Rows from block 6, named by matrix and row number. Rows with one number belong to one attention dimension. Each number is 128 + 32 x the weight over its row's rms, rounded and kept within 0 to 255. All counts start at 0.
# q: attention query (model.blocks.6.attn.q.weight, 192x192), inputs 64-127
# k: attention key (model.blocks.6.attn.k.weight, 192x192), inputs 64-127
q.137 [ 86 104 105 132 123  82 128 118 110 123 116 149 118 172 194 135 171 110 132 155 103 130 132 156 122 109  85 107 160 189 190 139 142 134  81 128 129 151 114 142 187  52 138  91  73 153 144 116 113 119  74 110  96  86 126 191 110 109 126  50 179 149 135 139]
k.137 [125 129 111 123 142 219 164 150 102 120 102 139 122 122 120 119 144  80 191 131 122  70 143  70 136 150 107 187  97 165  94 168 102 189 182  90 130 166  78 155 108  96 133 101 173  88 149  82 102 185 113  85 147 144 125 124 130 149 143 131 100 102 194 147]
q.138 [117 151 141 136 140  89 132 152 147 154 113 119  86 125 143 140 143 190  99 121 161 198 105 125  75 128 104  92 137 134 197 127 159 143 136  50 129 139 110 108 135 102  66 121 109 123 106  89  69 128 129 143 188 188  94 195 138  58 158 140 106 156  80 114]
k.138 [118 115 116 156 153 161 122 109  98  91 135 122  75 128 106  88 146 126 114 167 114 138 105 139 118 102 206  85  71 125  75 160 148 109 110 125 156 123 167  95  61 137 155 108 116 140 113 136 103  87  99 171 132 147 102 130  77  61 152  80  73  72  73 122]
q.139 [ 96 122  94 124  99 139 120 148 132 124 134 109 121  98 130 100 157 136  46  93 135 140  99 125 209 147 131 112 109 161 107 151 195 177 155 167 150 134 121 109 156 128 186 115 161 120 127 155 109 111 149 148  84 166 106 102 159 128 151 133 144 167 130 184]
k.139 [146 154  94 135 195  87 153 143 167 111 174  95  97 127 145  47 166 151 162 116 164 130  89 121 105 131 129 128 202  90  97 139 151 120 169 132  96  81 108 112 151 134 160 166 125 129  78  74  75 132 117 110 184 140  68 168 142 141 122  75 114 195 117 107]
q.140 [ 85 121  67 105 157 110 164  80  66 161 122 103 157 154 104 121 111 142 124  88  75 126 109 117 135 130 142 115 116 110  78 158  77 109 129 152 139  87  94  99 113 129 121 145  82 133 107 183 139  96 126  90 117  65 138 156 147  89 157 120 159  96 113 122]
k.140 [ 90 113 134 116  79 115 127  95 110 167 136 134 153 162 168 167 164 115 164 135 140 116  64 148 146  83 149 138 112  89 183 101  84  97 167 112 121 211  98 130  41  82 113 137 212 118 164  86 171 181 172 157 130 110 130 107 123 121 103 126 155 107 129 148]
q.141 [151 100 150 104 105 183 188 162 159  99 107 160 117 100  91 191 147  87 125 141 142 109 130 101 128 146  97 136 140 130  94 110 144 121  91 126 124 176 110 138 105 146 170 157 159  97 104 152  99 174 142 148 137 130 159 118 117 112 153 114 129 149 120 112]
k.141 [181 132 115 110  95 159 117 188 115 142  68 110 102 147  84  98 115 135 141 175 113 162 151 165 131  82 140 156  90 141 205 170 170 164 139  92  71 113  72 159 134  94 139  76  64 103 132 139 116 182 137 102 171 117 102 117 166 141 117  68 134 189 139 107]
q.142 [ 66 148 101 113 132 156 110 117 140 166 132 149 143 118 161 148  98 106 138 136 113  96 164 165 146 117 158 145 147 176 115 122 150  76 135 140 118 149 159 146 191 131 158 166 124 166 126 199 117 125  94 152 101 100 198  73 109 179 167 119 106 153 110 120]
k.142 [103 162 105 142 173 114 121 106 171 109 147 103 183 165 135 171  80 132 158  89 118  80 145  89 159 200  87 136 205 144 129 115 127 143 122 113  99  97  83 138 112 174 125  92 135 137 102 200 118 110 134 104 149 148  92 110 100 120 105 148 188 150 148 133]
q.143 [137 210 107 135  72 180  81  85 148 149 162  38 159 124 126 160 118 150 151 174 141 107 121  86 152 117 135 209 173 123 142 163  66 151 140 144 170 102 156 123 127 120 128 154 130 120 181  70 125 102  29 137  92 114 107 121 145 138  56 167 100 143 157 161]
k.143 [140 131 159 158 170 137  95 168 120 142 164 157 107 130 111 177  59 100  96 119 119 145 144 102 191 113 131 158 161 100 146  68 134 103  94 148  96 189 144 105 166 106  75 170 154  84  95 121 162 147 184 147 140 128 105 179 144 132 135 131  84 116 122 126]
q.144 [142  87 162 155 152 129 120 107 127 109 158 155 144 116 119  73  74  93 120 176 153 108 119 150  98 109 175 112 121  78 156 129 118  68  95  76 103 112 153 127  73 114 140 156 127 139 132 119  78 116  94 156 167 114 126 115 131 124 151 119  92 104 137 180]
k.144 [138  84 130 118 107 130  95  72 135 132 119 105 112 138  91 102 155 144 101 144 138 189 114 108 111 164 117  93 131 111  98 127 145  60 145 170 165 114 122 132 127  92 141 150  76 166 136 114 175 150  62 150  82 134  62  57 156 132 141 201 125 105 113 111]
q.145 [106 160 118 106 148 167 152 145 137 109 162 123 154  91  95 104 104 130 113 182  82 126 139 123 194 142 126 119 155 182 145  57 104  86 180 192  88 100 126 130 108 150 122 100 133 125 103 132 159 100 124 178 179  67 142 134 219 103 129 115 112  81 115 140]
k.145 [178 117 114 156 136 133 157 103 104 152 108 131 220  74 103 130 109 189 128 113 120 147 150  77  58 175 106 198 106 160 181 132 169 105 147  97 133 117 147  91 117 107 187 137 114 143  74 115 129 126 102 146 153  92 164 170 101 118 149  96  76 147 139  73]
q.146 [151  79 108  83 191 167 127 124  80 157 153  97 178 155 159 160 200 178 129 158 138  94 133 142 135 151 136 137 134 136 124 114 132  87 168 154  86 193 146 129  91 145 135 148 127 144 124 154  90 118 146 132 145 100 130 105 148 140 126 148 110 105 164  75]
k.146 [164 165 135 147  75 145 122 121 108 148 164 115 159  99  83 139  52 104 150 158  97 154 154  89 154 141 130  79 126 152 145 146 147  92 151 142 126 140 163 107 155 162 133 170 187 151 174  71  75 132  59 150  92  85 132 111 116 112 135 166 141 150 121  81]
q.147 [137 194 162 107 119 198 141 102 178 130 166 132  96 116 121 133 169 191  73  67 154 107 147 120 167 177 151 113  70 100 117 115 124 151 173 142  82 138 122 112 167  98 140 120 195 147 128 110 117 130  73 140 155  94 137 110 158  99 115 188  86  74 128 156]
k.147 [163  94 156 125 162 133 117 146 174 141 137 178 126  96  92 123 147 168 114 121 101 122 107  74 120 177 104 113  82 143 142 125 167 131 145 104 154  84 185  83  77 130  41 128 135 163 117 135  75  85 139 151 115  89  95 144  88  64  80 101 148 115 184  81]
q.148 [137  56 146 150 108 114 191 185 132  95  82 130  80 183 114  82 120  97 143  92 192 136 110 116 129 127 132 108 173 151  96 100 138 108 126 150  99 113 168 111 142 166 152 108 109 143  87 141 151  74 147  79 168 111  99 168 167  88 149 115 140 151 110 123]
k.148 [118 137  91 125 114  92 107 117  83 232 128 165 128 141 147 172 158 116 133  64 141 145 104 111 121 112 136 157  93  76 181 101 126 170 121  63 116  73 100 192 119 151 134 114 122 124 127 145 155 149 131 130 111 114 153 106 154 177  66 101 172 170 187  77]
q.149 [150 198  92 120 134 129  63 122 145 115 108 124 175 108 150 118 146 119 131  98 139 120 117 125 153 142 159  71 102 150 109 176  85  62 108 123 119 114 150  73 111  89 165 146 153  77 156 168 159 147 157 140 158 156  65 147 127  81  76 116 154 107 173 113]
k.149 [161 176  73 124  49 125 136 186 136 108 151 129 103  96 122 159 142 164  69  82  87 140 160 114 120  55 116 161 156  73 110 172 136 151 111 172 173 146 154 128 166 162 114 173 135 126 139 119  92 161 153 156 194 112 114 143 145 148 149 114 163 128 137 160]
q.150 [115 108 181 136 129  85 140 175  69 157 122 127  73 103 103  98  79 135 121  75 144 103 152 165 123 155  89 110 143 105  98  70 100 124 110 137 131 104 143 152  71  76 143 122  87 167  57 109 105 109 117 149 100 139 212 173  91 149 126 179 154 111 124 121]
k.150 [175  72 178  98 123 131 122 101 127 107  76 134 140 115 106 167 142 206 204 145 105 109 104 152 159 156 116  99 172 134 124  91 107 129 116 172 124 140  93 159 105 179 107 133  93 117 128 106 126 146 113 126 113 156 183 101 110 130 133 137 140 136 112 101]
q.151 [169 148 146 193 147 140 154 199  81  98 162  91 113 109 147 156 173 136 126 140  60 112 141 178 155 157 115 136 175 140 125 193 112 101  99 110 151 121  89 169 159 106 157 130 106 137 145 140  97 174 157 142 140 132 110 180 128 152 119  66  89 166 157 174]
k.151 [ 88 119  90 117 122 131  91 155 118  63  99 134 196 136  96 181  26  86 127 188 179 101 110 155 101 113  84 161 109 142 105 163 117  97 111 102 173 127 128 157 146 105  72  45 171  96 114  91 141 128 137 167 141 145 127 141 153  88 127 170  83 168 140 135]
q.152 [145 131 152 124 157 114 101 141 137 110  92 106 135 142 111 126 124  53 226 110 169  99 135 137 160 118 133  83 140  81 131 133 125 148 126 135 127 150 152 129  88  93 130 200 104 162 129  99  90 118 121 170 130 144 175 158 129 121 118 101  99 110 167  91]
k.152 [156 143 152 114 211 187 109 196 157 127 134 117  90 113  81  81 179 129 138 117  92 184  93  97 132 153 181 105 171 154 102  57 183 153 176  82  95  66 147 126 137 147  98  94 142 120 135 151 114 117 129  87 162 197 110 105 118 128 126 105 130 122  93 119]
q.153 [120 222  90 107 164 148 142 187 132 174 111  74 124 149 127 145 155 104 119 115 119 148  80  56 117 121 139 169 101 144 158 121 176 109 117 130 136 156 122  63 156  84  79 155 117 127 146 151 102 189 130 109 143  67  80 154 143  80 122 146 157 116 153 129]
k.153 [177 158 158 154 113 150 105 184 107  49 164 155 148 111  68  97  96 139 124 117 151 114 146 150  87  98 141 129  89  86 126 117 147 138 130 158 182 128 135  83 117 104 146 121 131 151 151 129  88 139 188 171 121 105  83 118  85 116 169 114 128 148  88 134]
q.154 [125 122 112 171 113 112 155  87 102 152 110 129  99  87 110 124 152 144 146  93 129 155 128 137 127  93  95 107 167 162 156 156 100  92 128 132 118 111 105 111 185 110 120  96  87  96  98  99 120  85  71  57 120 146  50  74 145 104 122 166 179 147 108 116]
k.154 [103 131 135 163  72 136 114 104 122 121 100  76 125  96  97 130 178 118 123 104 149 125  99 168 163 112 138 132  86 165 102 162 181  75  73 185 127 116  96  75 143 119 136 201 109 143 186 141 117 156 164 124 102  88 114 197 145 106 124 102  85 128 141  97]
q.155 [151 126 147 156 158 196 116 137 103 138 142 136 145 103 143 138 109 139 166 122 122 104 145 111 121 159 141 189 126 145 132  67 107 149 165  61  96 110 140 161 156 111 124 145 120 145  63 121 114 153  74 134  81 172 112 118 105  94  78 110 161 171 121 149]
k.155 [143 103 108  89 125 127 104  89 162 141 119  96 106 117 135 131 148 178 101 111 144 164 155 129 102 138 111 170 124 226 147  50 111 122 207 124 104 151 100 110 139 137 135 166 107 208  75 168 124 144  86 138 126 102 111 129 107 145 171 121 109 183  82  66]
q.156 [162  84 154 121 148 128 142 191 151 156 111 108 113 109 148 161 172 120 115 167 141 115 124 190 146 135 126 162 102 152 188  89 162  82 132 132  95 119 132 142 187 144 150 165 159 225  85 130 180 133 124  84 146  61 121 170 106 141 147 178  93 137 123 100]
k.156 [150  86  85 118  83 148 107 187  67 132 103 146 210  99 158 150 126 149 234 129  81  92 157 139  75 109 103 118  76 165  94 151  97 102 107 121  83 118 105  99 203  93 162 105 135  64 115 172  89  92  86 135 155  84 145 164  88  85  81 150 123 128 180 136]
q.157 [115 173 104 138 137 135 141 146 131 125 106  62 116 104 123 118 131  82 105 131 159 137  99 117 161 134 174  95 164 167 107 136 128 117  78 159 139 159 186  67 144 179 101 162 121 133 171 178 100 144  78 106 153 127 136 143  75 138 127 138 133 130  80 159]
k.157 [126  70 152 130 114 100 123 195  83 128 139 138  79 158  69  91 174  85 119  63 156 145  80 177 106  79  76 220 125 149 151 150 130  83 145 154 133 118 115 121 136 133  89  87 167 118 123 155 127  57 135 130 148 149 141  96 136 145 119  96 163  47 104 135]
q.158 [150  94 148 119  82 141 146 195 124 149 152 183  98 111 146 100 130 110 149 119  80 124 201 157 120 106 116 170 181 110 130  91 185 122 163 132 122 150 188  67 167 135 125 176 148 130 166 108  74  57  69 202  86 113 148 141 129 162 115  76  90 149 158 110]
k.158 [168 113 154 114 160  88  94  90 155 122 126 132 137 107 107 120 112 157 111  84  91 136 127 138 122 125  91  89 146 136 107 113 160 143 154 144 103 130 192 197 125 132  80 138  90 108 156 191 134 171 112  73 118 156 139 119 156 163 121 156  91 175  99  83]
q.159 [123 108  83 191 135 190 127 119 172 113 159  90  91 145 125 146 129 174 143  86 185 166 141  74 139 112 144 178 180 170 121 174 160 170  73 146 132  85 133 177 132 129 142  99 105 120  83  64 127 106  99 130  96 130 160 127 132 202 178 183 154 126  98  68]
k.159 [151 116 144 101 107 105  74 144 113 142  82 115 241 132  99 131 177 158 145  92 129 152 101 120 134 154 127 144 157 125 143 154 101 139 146  51  69 126 124  69 104 142 167 116 112 165 110 138 131 126 169 160 100 105 101 207 146 129 117 160 202 182 152 183]
q.160 [ 51  93 114  74 147 125 113  94 116  89  81 168 159 106 119 147 100 142 128 145 131 147 154 144 116 132 156 201 144 101 166 177 202 146 116 130 100 132 155  90 148  63 119 138 163 103 175 110 109 109 166 121 151 138 129 151  73  98  57 140 141 144 142  92]
k.160 [154 130 134  91 159 140 128 142 120  99 137  84 160 159 143 140 106 160 143 176 107  85 117  79  94 141 114 142 174 120 112 120 168  81 126 134 184 104 139 135 145 129  62 160 139 107 157 120  38 160 122 109 126 102 191 116 193 165 138 121 112 189  85  65]
q.161 [115 123 124  78 142 144  78 205 100 117  54  83 136 141  95  72 130 117 123  80 124 130  93 158 115 129 103 154 138 151  97 134 130 111 143 111 107 131 170 142 118 102 168 142 112 135 121  58 157 107 148 122 106  84  92 104 145 147 170 101 151 199 151 107]
k.161 [160 200 136 178  88 114  96 175 188  98 144 144  96 104  77 147  65 124  87 113 102 122 172 163  99 120 120 119 172  88 148  97 120 149 150 165 165 103 139 137 176 132 113 152 163 183 158 130 189 162 118  60 155 136 136 110 131 113 156 110 118 141 112 135]
q.162 [ 94 130 113 114  92 105 127 124 149 125 125  97 172 117 144 181 146 112 145  90 152 109 114 148 137 136 165 171 137 148 123 105  86 113 162 153 154 161 115 163 118 172 146 137 135  68 106 146 146 130 175 114  89  78 140 129  92 193 129 157  57  84 161 124]
k.162 [188 107 140 127 187 110 133 117 107 109 148 105 101 112 162 180 141 135 146 153  94 144 168 149  99 195 175 159 108 157 140 142 170  76  71 117  70  75 152 128 169 202 139 145 117  88 174 121  83 155 102 185 192 104 128 114  91 112 154  95 111  78 170 143]
q.163 [195 190 174 143 183 190  81 146 207 112 105 104 132 152  94  65  94 201 101 164  88 100  98 118 152 124 120  80 143 126 102 103 156  98 142 133 114 152 155 100 110  97 133  80 138 140  95 110  95 174  85 126 124 181 107 116 135  73 140 145 134 170 126 184]
k.163 [158 157 159 141 126 117  93 112 157 187 106 157 155 163 125  96 112  88 176 115 172 121 153 132 143  98  85 108 129 165  75 107 100 153 157 112 131 189 101 113  98  91  69 173 168 135 134 160 130 105 175 121  51  89  99  91 137 164 129 151 116 112 145 127]
q.164 [ 96  65  92  62 147 164 143 149 162 133 106 155 110 142 110 122 143 134 110  69 132  89 148 118 127 103  98 160 213 109  95 161  91 122 159 147 123 173  96 228 141 142 142 167 143 165  56 129 181 128 144  99 123 125 109 157 112 104 150 193  88 121 184 159]
k.164 [130 123 130 109 215 118 182  91 132 132 125 147 128 104  84 166 138 155  93 153 121 136 170 150 140  63 104 190 150 180 146 130  90 113 148  91 174 113  95 143  77 177 155 130  78 150  80 187 110 112 133 119 111 143 178 106 125 114 140 164 136 113 123 138]
q.165 [122 179  74 137 164 147 155 162 140 143  95 151 174 162 197 177 162 109 163 145 145 125  99 165  47 162 167 108 160 162 172  94 202 144 167 143 141 197 130  71 157 138 116 154 135  81 198 138 189  93 148 111 129 149 175 150 130 153 138 146 101 155 121 144]
k.165 [126 145 108 140 133  91  93  97 128 129 109  65 107 135 139 162 137  93 142 113 116 157 149 189 114 151 180 138 149 173 211 139 176 107 113 107 146  87 168 145  71  75 146 133 109  97 138 114 104 124 171 112 118 112 149 140 187 148 206 147 186 119 150 125]
q.166 [145 131 152 152  77  80 164 121 132  68 145  98 118 153 136 106  91 188 113 125  57 127 127  88 174 119  92  89  80  61 130 109 105 128 102 108 140 119 143  81 102 104 166 121 119 115 173 128  45 130  96 138 128 184 141 139 106  79  93  67 109  82  88 110]
k.166 [107 102  91  88 103  93 124 175 187 141 100 194 167 114 118 144 154 138 135 167 128 170 183 104 105  85 134  88 107 160 177 167 154 140 120 137 151 134 134 114 135 130 114  77  79 127  88 118 136 153 180  99 129 132  52 144 149 151 128 155 103 120 145 101]
q.167 [127 162 134 142 114 133 158 160 182 135 129 146 168 129 149  97 100 108  85 122 122 159 195 150 119  95 150 121  89 188 167 151 173 132 162 167 105  86 139  72  64  93 144 120 192  74 129  99  93 126 160 128 183 119 189 130  56  96  91 141  75 147 136 121]
k.167 [126 106 177 112 156 134  81 102 122 146 137 166  82 113 144 187 142 133 123 171 110  88 104 135 188 117 121 170 151 163 133 175 112 125 138  99 121 117 139 159 115 156 129 140 117 164 100  81 160  94  85 139  66 128 103 177 104  84 163 125 168  89 113  64]
q.168 [140 140 146 132 117 171 123 121 144 152 117 129 143 120  69 139 138 173  80  50 133 126 146 110  77  73 124 110 134 194  82 159 110 102 130 147 144 156 194 165 116 133 163  60 114 140 130  91 162 175 124 143 187 161 160 123 103 157 158  82 170 110 167  93]
k.168 [110 149 146 152  98 156 132 122 176 110 128 125 140 136 119 100 191 125 142  92 100 143 180 153 141 125 126 110 124  86  69 108 151  91 157 132 113 108 104 126 115 132  95 136  96 176 138 149 123 140 161 136 128 115 134 188 135  97 174 154 128  98 133  99]
q.169 [101 147 137 170  87 179 137 121 101 108 160  90 170 116  93 113  76 171 121 197 113 129 127  92 138 129 188 106 178 127  59 147 154 125 156  55 132 164 173 156  97 111 155 127  92  56 176 137 129 138  93 157 160 187 155 134  87 156 158 140 110  98 143 146]
k.169 [118 123 119  93 176 112  64 145 123 181 136 149 148 131 139 115  89  90 104 107 114 101 116 124 156 157 135  90 110  77 168 155 147 149 191  49 145  90 192 121  81 145 141 123  94 195 108 183 120  67 163 134 135 113 100 144  86 136 145 138 169 122 128 109]
q.170 [128 155 118  61 160 122 109 163  60 176 156 110 138 153 201 181  92 135  83 144 168 127 119 105 158 122 123 118 156 140 111 143  79 128 127  89 112  95  78 186 128 151 118 194 140 103 146 109 148 147 144 109 117 125 167 202 131 175 137 134  95 123  80 161]
k.170 [110 112 151 143 107  77 104 121  88 119 129 150 119 136 100  60 116 131  32 125  59 135 103 136 144 164 165  46 132 109 172  92  79  86 146 142 117 138 168 127  72 159 118 109  39  91 142  77 204 120 157  99 181 178 131  80 137 127  91 161 131 182 134 196]
q.171 [121  95 133 112 193 159 153  83 143 121  94 105 115 121 230 140  89  77 127  86 155  92  74 162 122  83 106 199 124 134 212 140 119 191  28 176 117 163 106 110 158 156 137 172 175 104 168 132 115 105 152  70 117 114  93 162  95 119  87 115 105 106 128 146]
k.171 [131 155  63 126 215  90  68 136 129 120  62  90 173 150 125  87 161  95 190 157 104 136  92 151 126 162 167  78 127 147 132 168 131  73  92 156 107 159 152 144 107  99  99 173 151 103 152 119 108 176 105 144 150 174 130 122  96 180 131 126 131  92 199  86]
q.172 [159 123 100 161 148 113 107 126 180 114  87 110 131 116 179 103 121 181 115 104 120 116 115 120 127 148 149 109 140  81 143 100 195 123 179 110  81 116 151  78  95 108 136 159 188 127 140 126 162 142 157 126 157 167  88 108 106  96  90 125 121 135 168 153]
k.172 [152 133 108 160 116 106 129 135 173 107 118 148 152  92 204 136 158 100 167 134 129 109 136 136  96 145 196 159 123 190 109 176 161  78 111 104 169 121  88  92 121 129 145  91 161 155 116 153 129  92 143 201  61  72 144 126 126  80 155 100 143 119 147  91]
q.173 [159 115 146 147 122 139 113  82 126 102 153 103 105 189 160 121 171  90  70 155  97 127  93 118 115 134  96  85  76  91 135  85 146 119 186 145  96  96 135  79 156  59 139 119 137 142 157 174  86 137 155 161 128 143 182 136 163 159 120 109 116 132 114 158]
k.173 [108 135  95 127 101 122 118  83 101 129 110  66 174 149 130 128  90 151 170 193 186 129 162 144 130 177 120  99  86 119 133 114 177  80 125 140 136 211 130 115 103 107 137 118 149  97 113  88 159 153 197 136  88 123 109  88  58 131 121  78 115 145 168 107]
q.174 [133 129 105 107 127 131  87 111 122 126  86 143 157  95 107 117  98 107 128  86  76 167 154  42  85 124 168  94 112  87  99 138 118 171 117  86 143 212 150 115 112 181 125  93 166 164 148 188 151 103 114 156  99  75 157 102 187 168  70 157 228  94 136 140]
k.174 [145 158 150 160  67 133 169 141 178  91 171 144 129 163  89  84 159 123  73 108 205 134 124 122 121  77  62 131 146 168 142 112 104 127 125 142 115 137 164 130 129  73 121 118 158 154 123 169 167 152  78 136 126 139  89  64 139 139  52 149 102 160  98 174]
q.175 [124 125 113 114 171  85  71 123 117 147  93 161 168 161 142 169 166  69 142  82 108 142 135 152 109 123 106 165 136 141 193  76 134 192  93 141 117 132 123  68  68 125  94 135 121  92 209 168 215 136  92  95 104 133 160 114 123 155 121 109 121 117 173 146]
k.175 [100 191  74 122  95 173 152 163 137 108 156 152  82  52 147 132 124  90 115  73 152 105 120 160  98  92 182 134 163 143 161 162 106 122 201 142 163  67 108  82 154 138 158 147 136 169 162 109 142 172 203 147 168 173 132 112 128 105 159 123 151 162 100 136]
q.176 [214 115 138 157 125 140 152 165  65 104 123 132   9 148  54  83 132 152  83 139  81 162 174 209 148 109 105 114 125  97 120  89  97 143 169 107  86 129 143 146 116  97  78 128 113 123 152 153 108 160 133 106 150 158 162 103 157 125 104 130 141 141  95 153]
k.176 [131 163 104 146 120 105 146 119 208 105  67 140 167 153 140 115  54 131 161 160  87 145 186 120 161 115  84  93 119 140 186 118 187 131 160 131 119 145 121 147  94  90 102 119  48 134  82 120 126 133 143  81 131 104 131  97 151 159 107 128 123 182 151 117]
q.177 [116 134 124  74 174  64  74 104 114 167 142 127 116 110 172 134 168 103 113 186  81 120 195 103 131 113 102  72  65 101 110 143 115 130  73 135 139  93  97 137 115 109 139 105  74 160 134 134 124 118  33 127 132 127  85 166 111 157 123 115 165 138 117 140]
k.177 [106 115  58 133 154  84 115 108 153  96 122 110 110 136 118 104 106 213  83 146 128 124 161 115 126 120 137 130 139  70 105  80 102 147 159 156  84 155 129  92 145 120 136 109 157 130  98 134 134 149 142 128 156 111 138  84 132 105 135 118 166 120 178 116]
q.178 [129  79 160 101 146 102 126  91 100 142 178 141 173 140  65 160  98 109 119 135 159 147  97 154 157 112  60 168  88 147 154  65 144 147 148 168 128 126 119 126 126 171 179 146 175 152 120 158  98  67 134  96 117 109 168 156 156 128  79 165 157  85 157 160]
k.178 [126 134 127 146 146  93 145 149 114 153 137  72 107 100 137  96  97 139 126 131 113 182 119 152  83  56 123 115 150 161  83 111 164 127 112 226 102 166 145 101 183  87 125  63 166 114 161 106 192 154 182 101 145 129 151 175  84 134 123 102  66 130 159 140]
q.179 [134 180  99 140 116 168  99 120 124 142  98 170 101 123 121 121 165 162 102 162 166 135 151 172 151 202 142 141 141 120 128 139 186  87 118 147 158 128  71 144 137 148 115 125 134 164  94 118 120 105 144 180 120 139  86 141 111 169 137 188  97 135 149 135]
k.179 [163 139 123 177 141 150 129 104 161 107 128 126  77 174 184 150 118 176  68 105 168 130  59 104 136 101 102 128 117 190 106 120 153 115  58  97 148 118  83 166 130 120 172 142  85  49 160  84  98 141 130 154 184 169  89  71 150 118 112 112 106 127 135 160]
q.180 [155 134 129 137 108 119 138 118 170 191 157  68 113 160 146 163 139 155 101 181 132  75 167 153 154 152 182 156 101 188 150 123  56  91 174 109 172  64 168 107 162  93 121 106 126 121 137 129 119 103 153 157 159 110 107  66 180 176 182 146  86 112 104 140]
k.180 [ 99 131 155 101 155 151 117  94 147 131 124 123 182 151 172 109  83 109 114  98 159  86  92 186 139 146 128 122  89 167 119 160  99 100  57 131 102 102 107 129 108 106 120  91 151 112 111  93  77 136 168 104 119  96  91 168  79  89  97  99 131  88 142 152]
q.181 [141 104 151 105  69 133 173 124 146 155 151 202 117 135 164 104 120 104 133  84 126 181 100  74  98 116 103 132  91 115 155 152 104 147  68 110 108 111  94 107 140 167  94 137 187 142  71 165 163 109  89 102 142 175  38 148 107 112 113 114 105 153 174 139]
k.181 [118  43 132 157 129 116 192 144 146 116 149 147 173  95  93 106 140 104 152 102 122  94 130 130 117 118 166 144 141  73  99  96 149 149 146  81 133 143  89 105 121 116 138 117 150 177 165 105 111 116 137 156 122 106 188 184 127 139 153  65 112 124 109 143]
q.182 [115 103  89 112 129 107 127 111 131 111 100  72 151 105 113 131 115 131  79 134  98 109 163  75 148  99 138 108 160 100 102 111 123 108 170  92 109 142 183 148 124 119 126 137 100 130 131  37 139 125 142 166 150 156 127 145  80 103 135 146 103 143  97 155]
k.182 [171 139 126 108 184 127  82 101 102 174 133 131 153 197 147 188 129 137 150 165 122 142 176 140 160 158 133  96  80 119 111  72 123 135 152 112 169 152 146  50 102 172 127 146  58 152  75 133 150 115 110 113 154  70 127  86 112 115 164  81 143 105  67  73]
q.183 [165 153 123 156 122  94 143 122 128 127 157  81 103 129 129 136 112 119 171  92 124 224  80 130  91 116 112 143 123 174 166 108  95  93 168 157  69 151 171 114  99 183 156 120  70 129  45 141 162  98  97  44 131  78 127 108 141 107 136 144 116 160  85 132]
k.183 [206 109 136 159 134 113 122 144 155 135 176 135 130 165 135 130  19 122 124  73 116 185 149 128 122 165 139 120 155 148 131 108 163 100  78 121 141  99 119  92 109 111 161 101 120 213  90 113 137 183 123 128 122 177  98 129 108 107  76 150 207 163 129 157]
q.184 [171  85  84 153 149 142 144 116 174 191 126 117  85 125 129 157 163 220  99 157 144 165 127 181 145 118 108 157 203 142 112  90 108 108 119 111 118 151 148 105 134 118 129 121  94 120 176 106 129 128  81 115 160 181 125  95  61 161 131 201 119  99 120 124]
k.184 [ 95 157 177 113 137 179  86  71  63 154 132 177 102 172 135 189  98 117 161  99 163  87  39 100 117 139 132 151 121 157 131 171 138 115  80 107 150 101 105  68 128 142 177  99  90 139 124 181 137 133 160 108 155 151 110  78 102 127 141 131 162 139 183 113]
q.185 [162  67 106 125 161 155 105 127 159 111 133 142  69  91 113 132 118  95 133 142 147  72 140 116 144 171 118 114  67 134 142  83  93 115 103 129 131 117 145 124  98 118 110 223 132 136 140 128 145 108 141 164 118 149  98 116 110 160 122 140 112  81 118  94]
k.185 [121 168 156 119 123 152 163 137 173 139 119 112 173  81  58  56 109 166 185 188 142 130 130  83 138 143  96 128 124  74 145 119 106 119 157  94 144  83 139 137 106 163 101  71 102  66  98  90 120 117 115  74 158 168 135 189 133 109 162 151 129 111 105  89]
q.186 [178  74 198  89 117 153 133 101  76 145  76 107 198  84 107 116 139 100 154  99  92 166  89 166 140  92  81 124  91  84 160 115  93 140 115 110  72 111 133 115 142 159 164 186 125  86 135 129 113 135  81 126 142 136 160 119 141 113 100  90 125  80 156 106]
k.186 [ 85 148 138 120 103 111 160 207 163 140 164 214 136 128 109 154 154 125 121 116 100 199 143 150  67 111 131 129 197 120 141  88 176 132 105 186 149 143  94 114 198  94 123  84 161 111 106  93 139 137 119 103 126  80 111 163 136 151 163 182  83 111 145 140]
q.187 [148 106  82 147 126 127  22 119 148 105  89 128 139 198  88 157 107  96  96 115 108 117 108 157 127 129 142 138 106 114  95 126 186 102  95 152 121 163 147 155 135  55 126 171 175 157 121 124 149 146 152 153 161 127 173  91 192 130  91  79 135 172 172 190]
k.187 [162 184 144  61  92 205 126  31  45 171 141 159  54  96 170 140 164 150  90 142 112  89  91 144 109 109 103 110 133 120  90 107 117 160 132 120  75 100 108 116 115 124 108 130 149 123 110 130 141 134 170 131  87 113 140 152 108 138 135 102 152  72 107 121]
q.188 [152 123 131  74 194 155 138  83 119 168 154 128 135 161 166 137  81 101 107 124 136 134 117  73  97 115 161 173  87 114 120 172 128 137 150  71 152 102 121 184 166 114 169 143 170 145 140  97 150 115 125 148  99  94 109 176 200  65  87 133 170 133 180 127]
k.188 [141 112 115  92 104  72 182 136 149  73  62 123 153 178 150 149 131 164 146 126 125 116 137 160  18 119 100 184 208 125 105  82 134 107 120 138  88 133 122 125 150  64 111 101 167 140 154 150 112  97 141  98 103 150 113 135 160  76  94 102 121 105 131 144]
q.189 [ 58 105 148 153 156 145  73  97 122 205 137 140  93  74 138 168  96 128  82 141 106 104 158  72 138  90 168 122 124 115  95 119 137  91 151  97  88 157 112 150 185 194 144 125 125 133 147  96 111 134  72 160 133 145  72 114  90 110  88 197 126 139 122 190]
k.189 [165  93  61 136 150  91 122 120 146  91 171  80 102 169 109 141 175 167 160 129 164  83  59 104  83 167 134 156 136 173 121  90  88 172 131 171 117 172 180 168 169 124  73 131 126 131  57 167 145 138 115 111  79 122 129  91 152  91 143  69  92 114 120 114]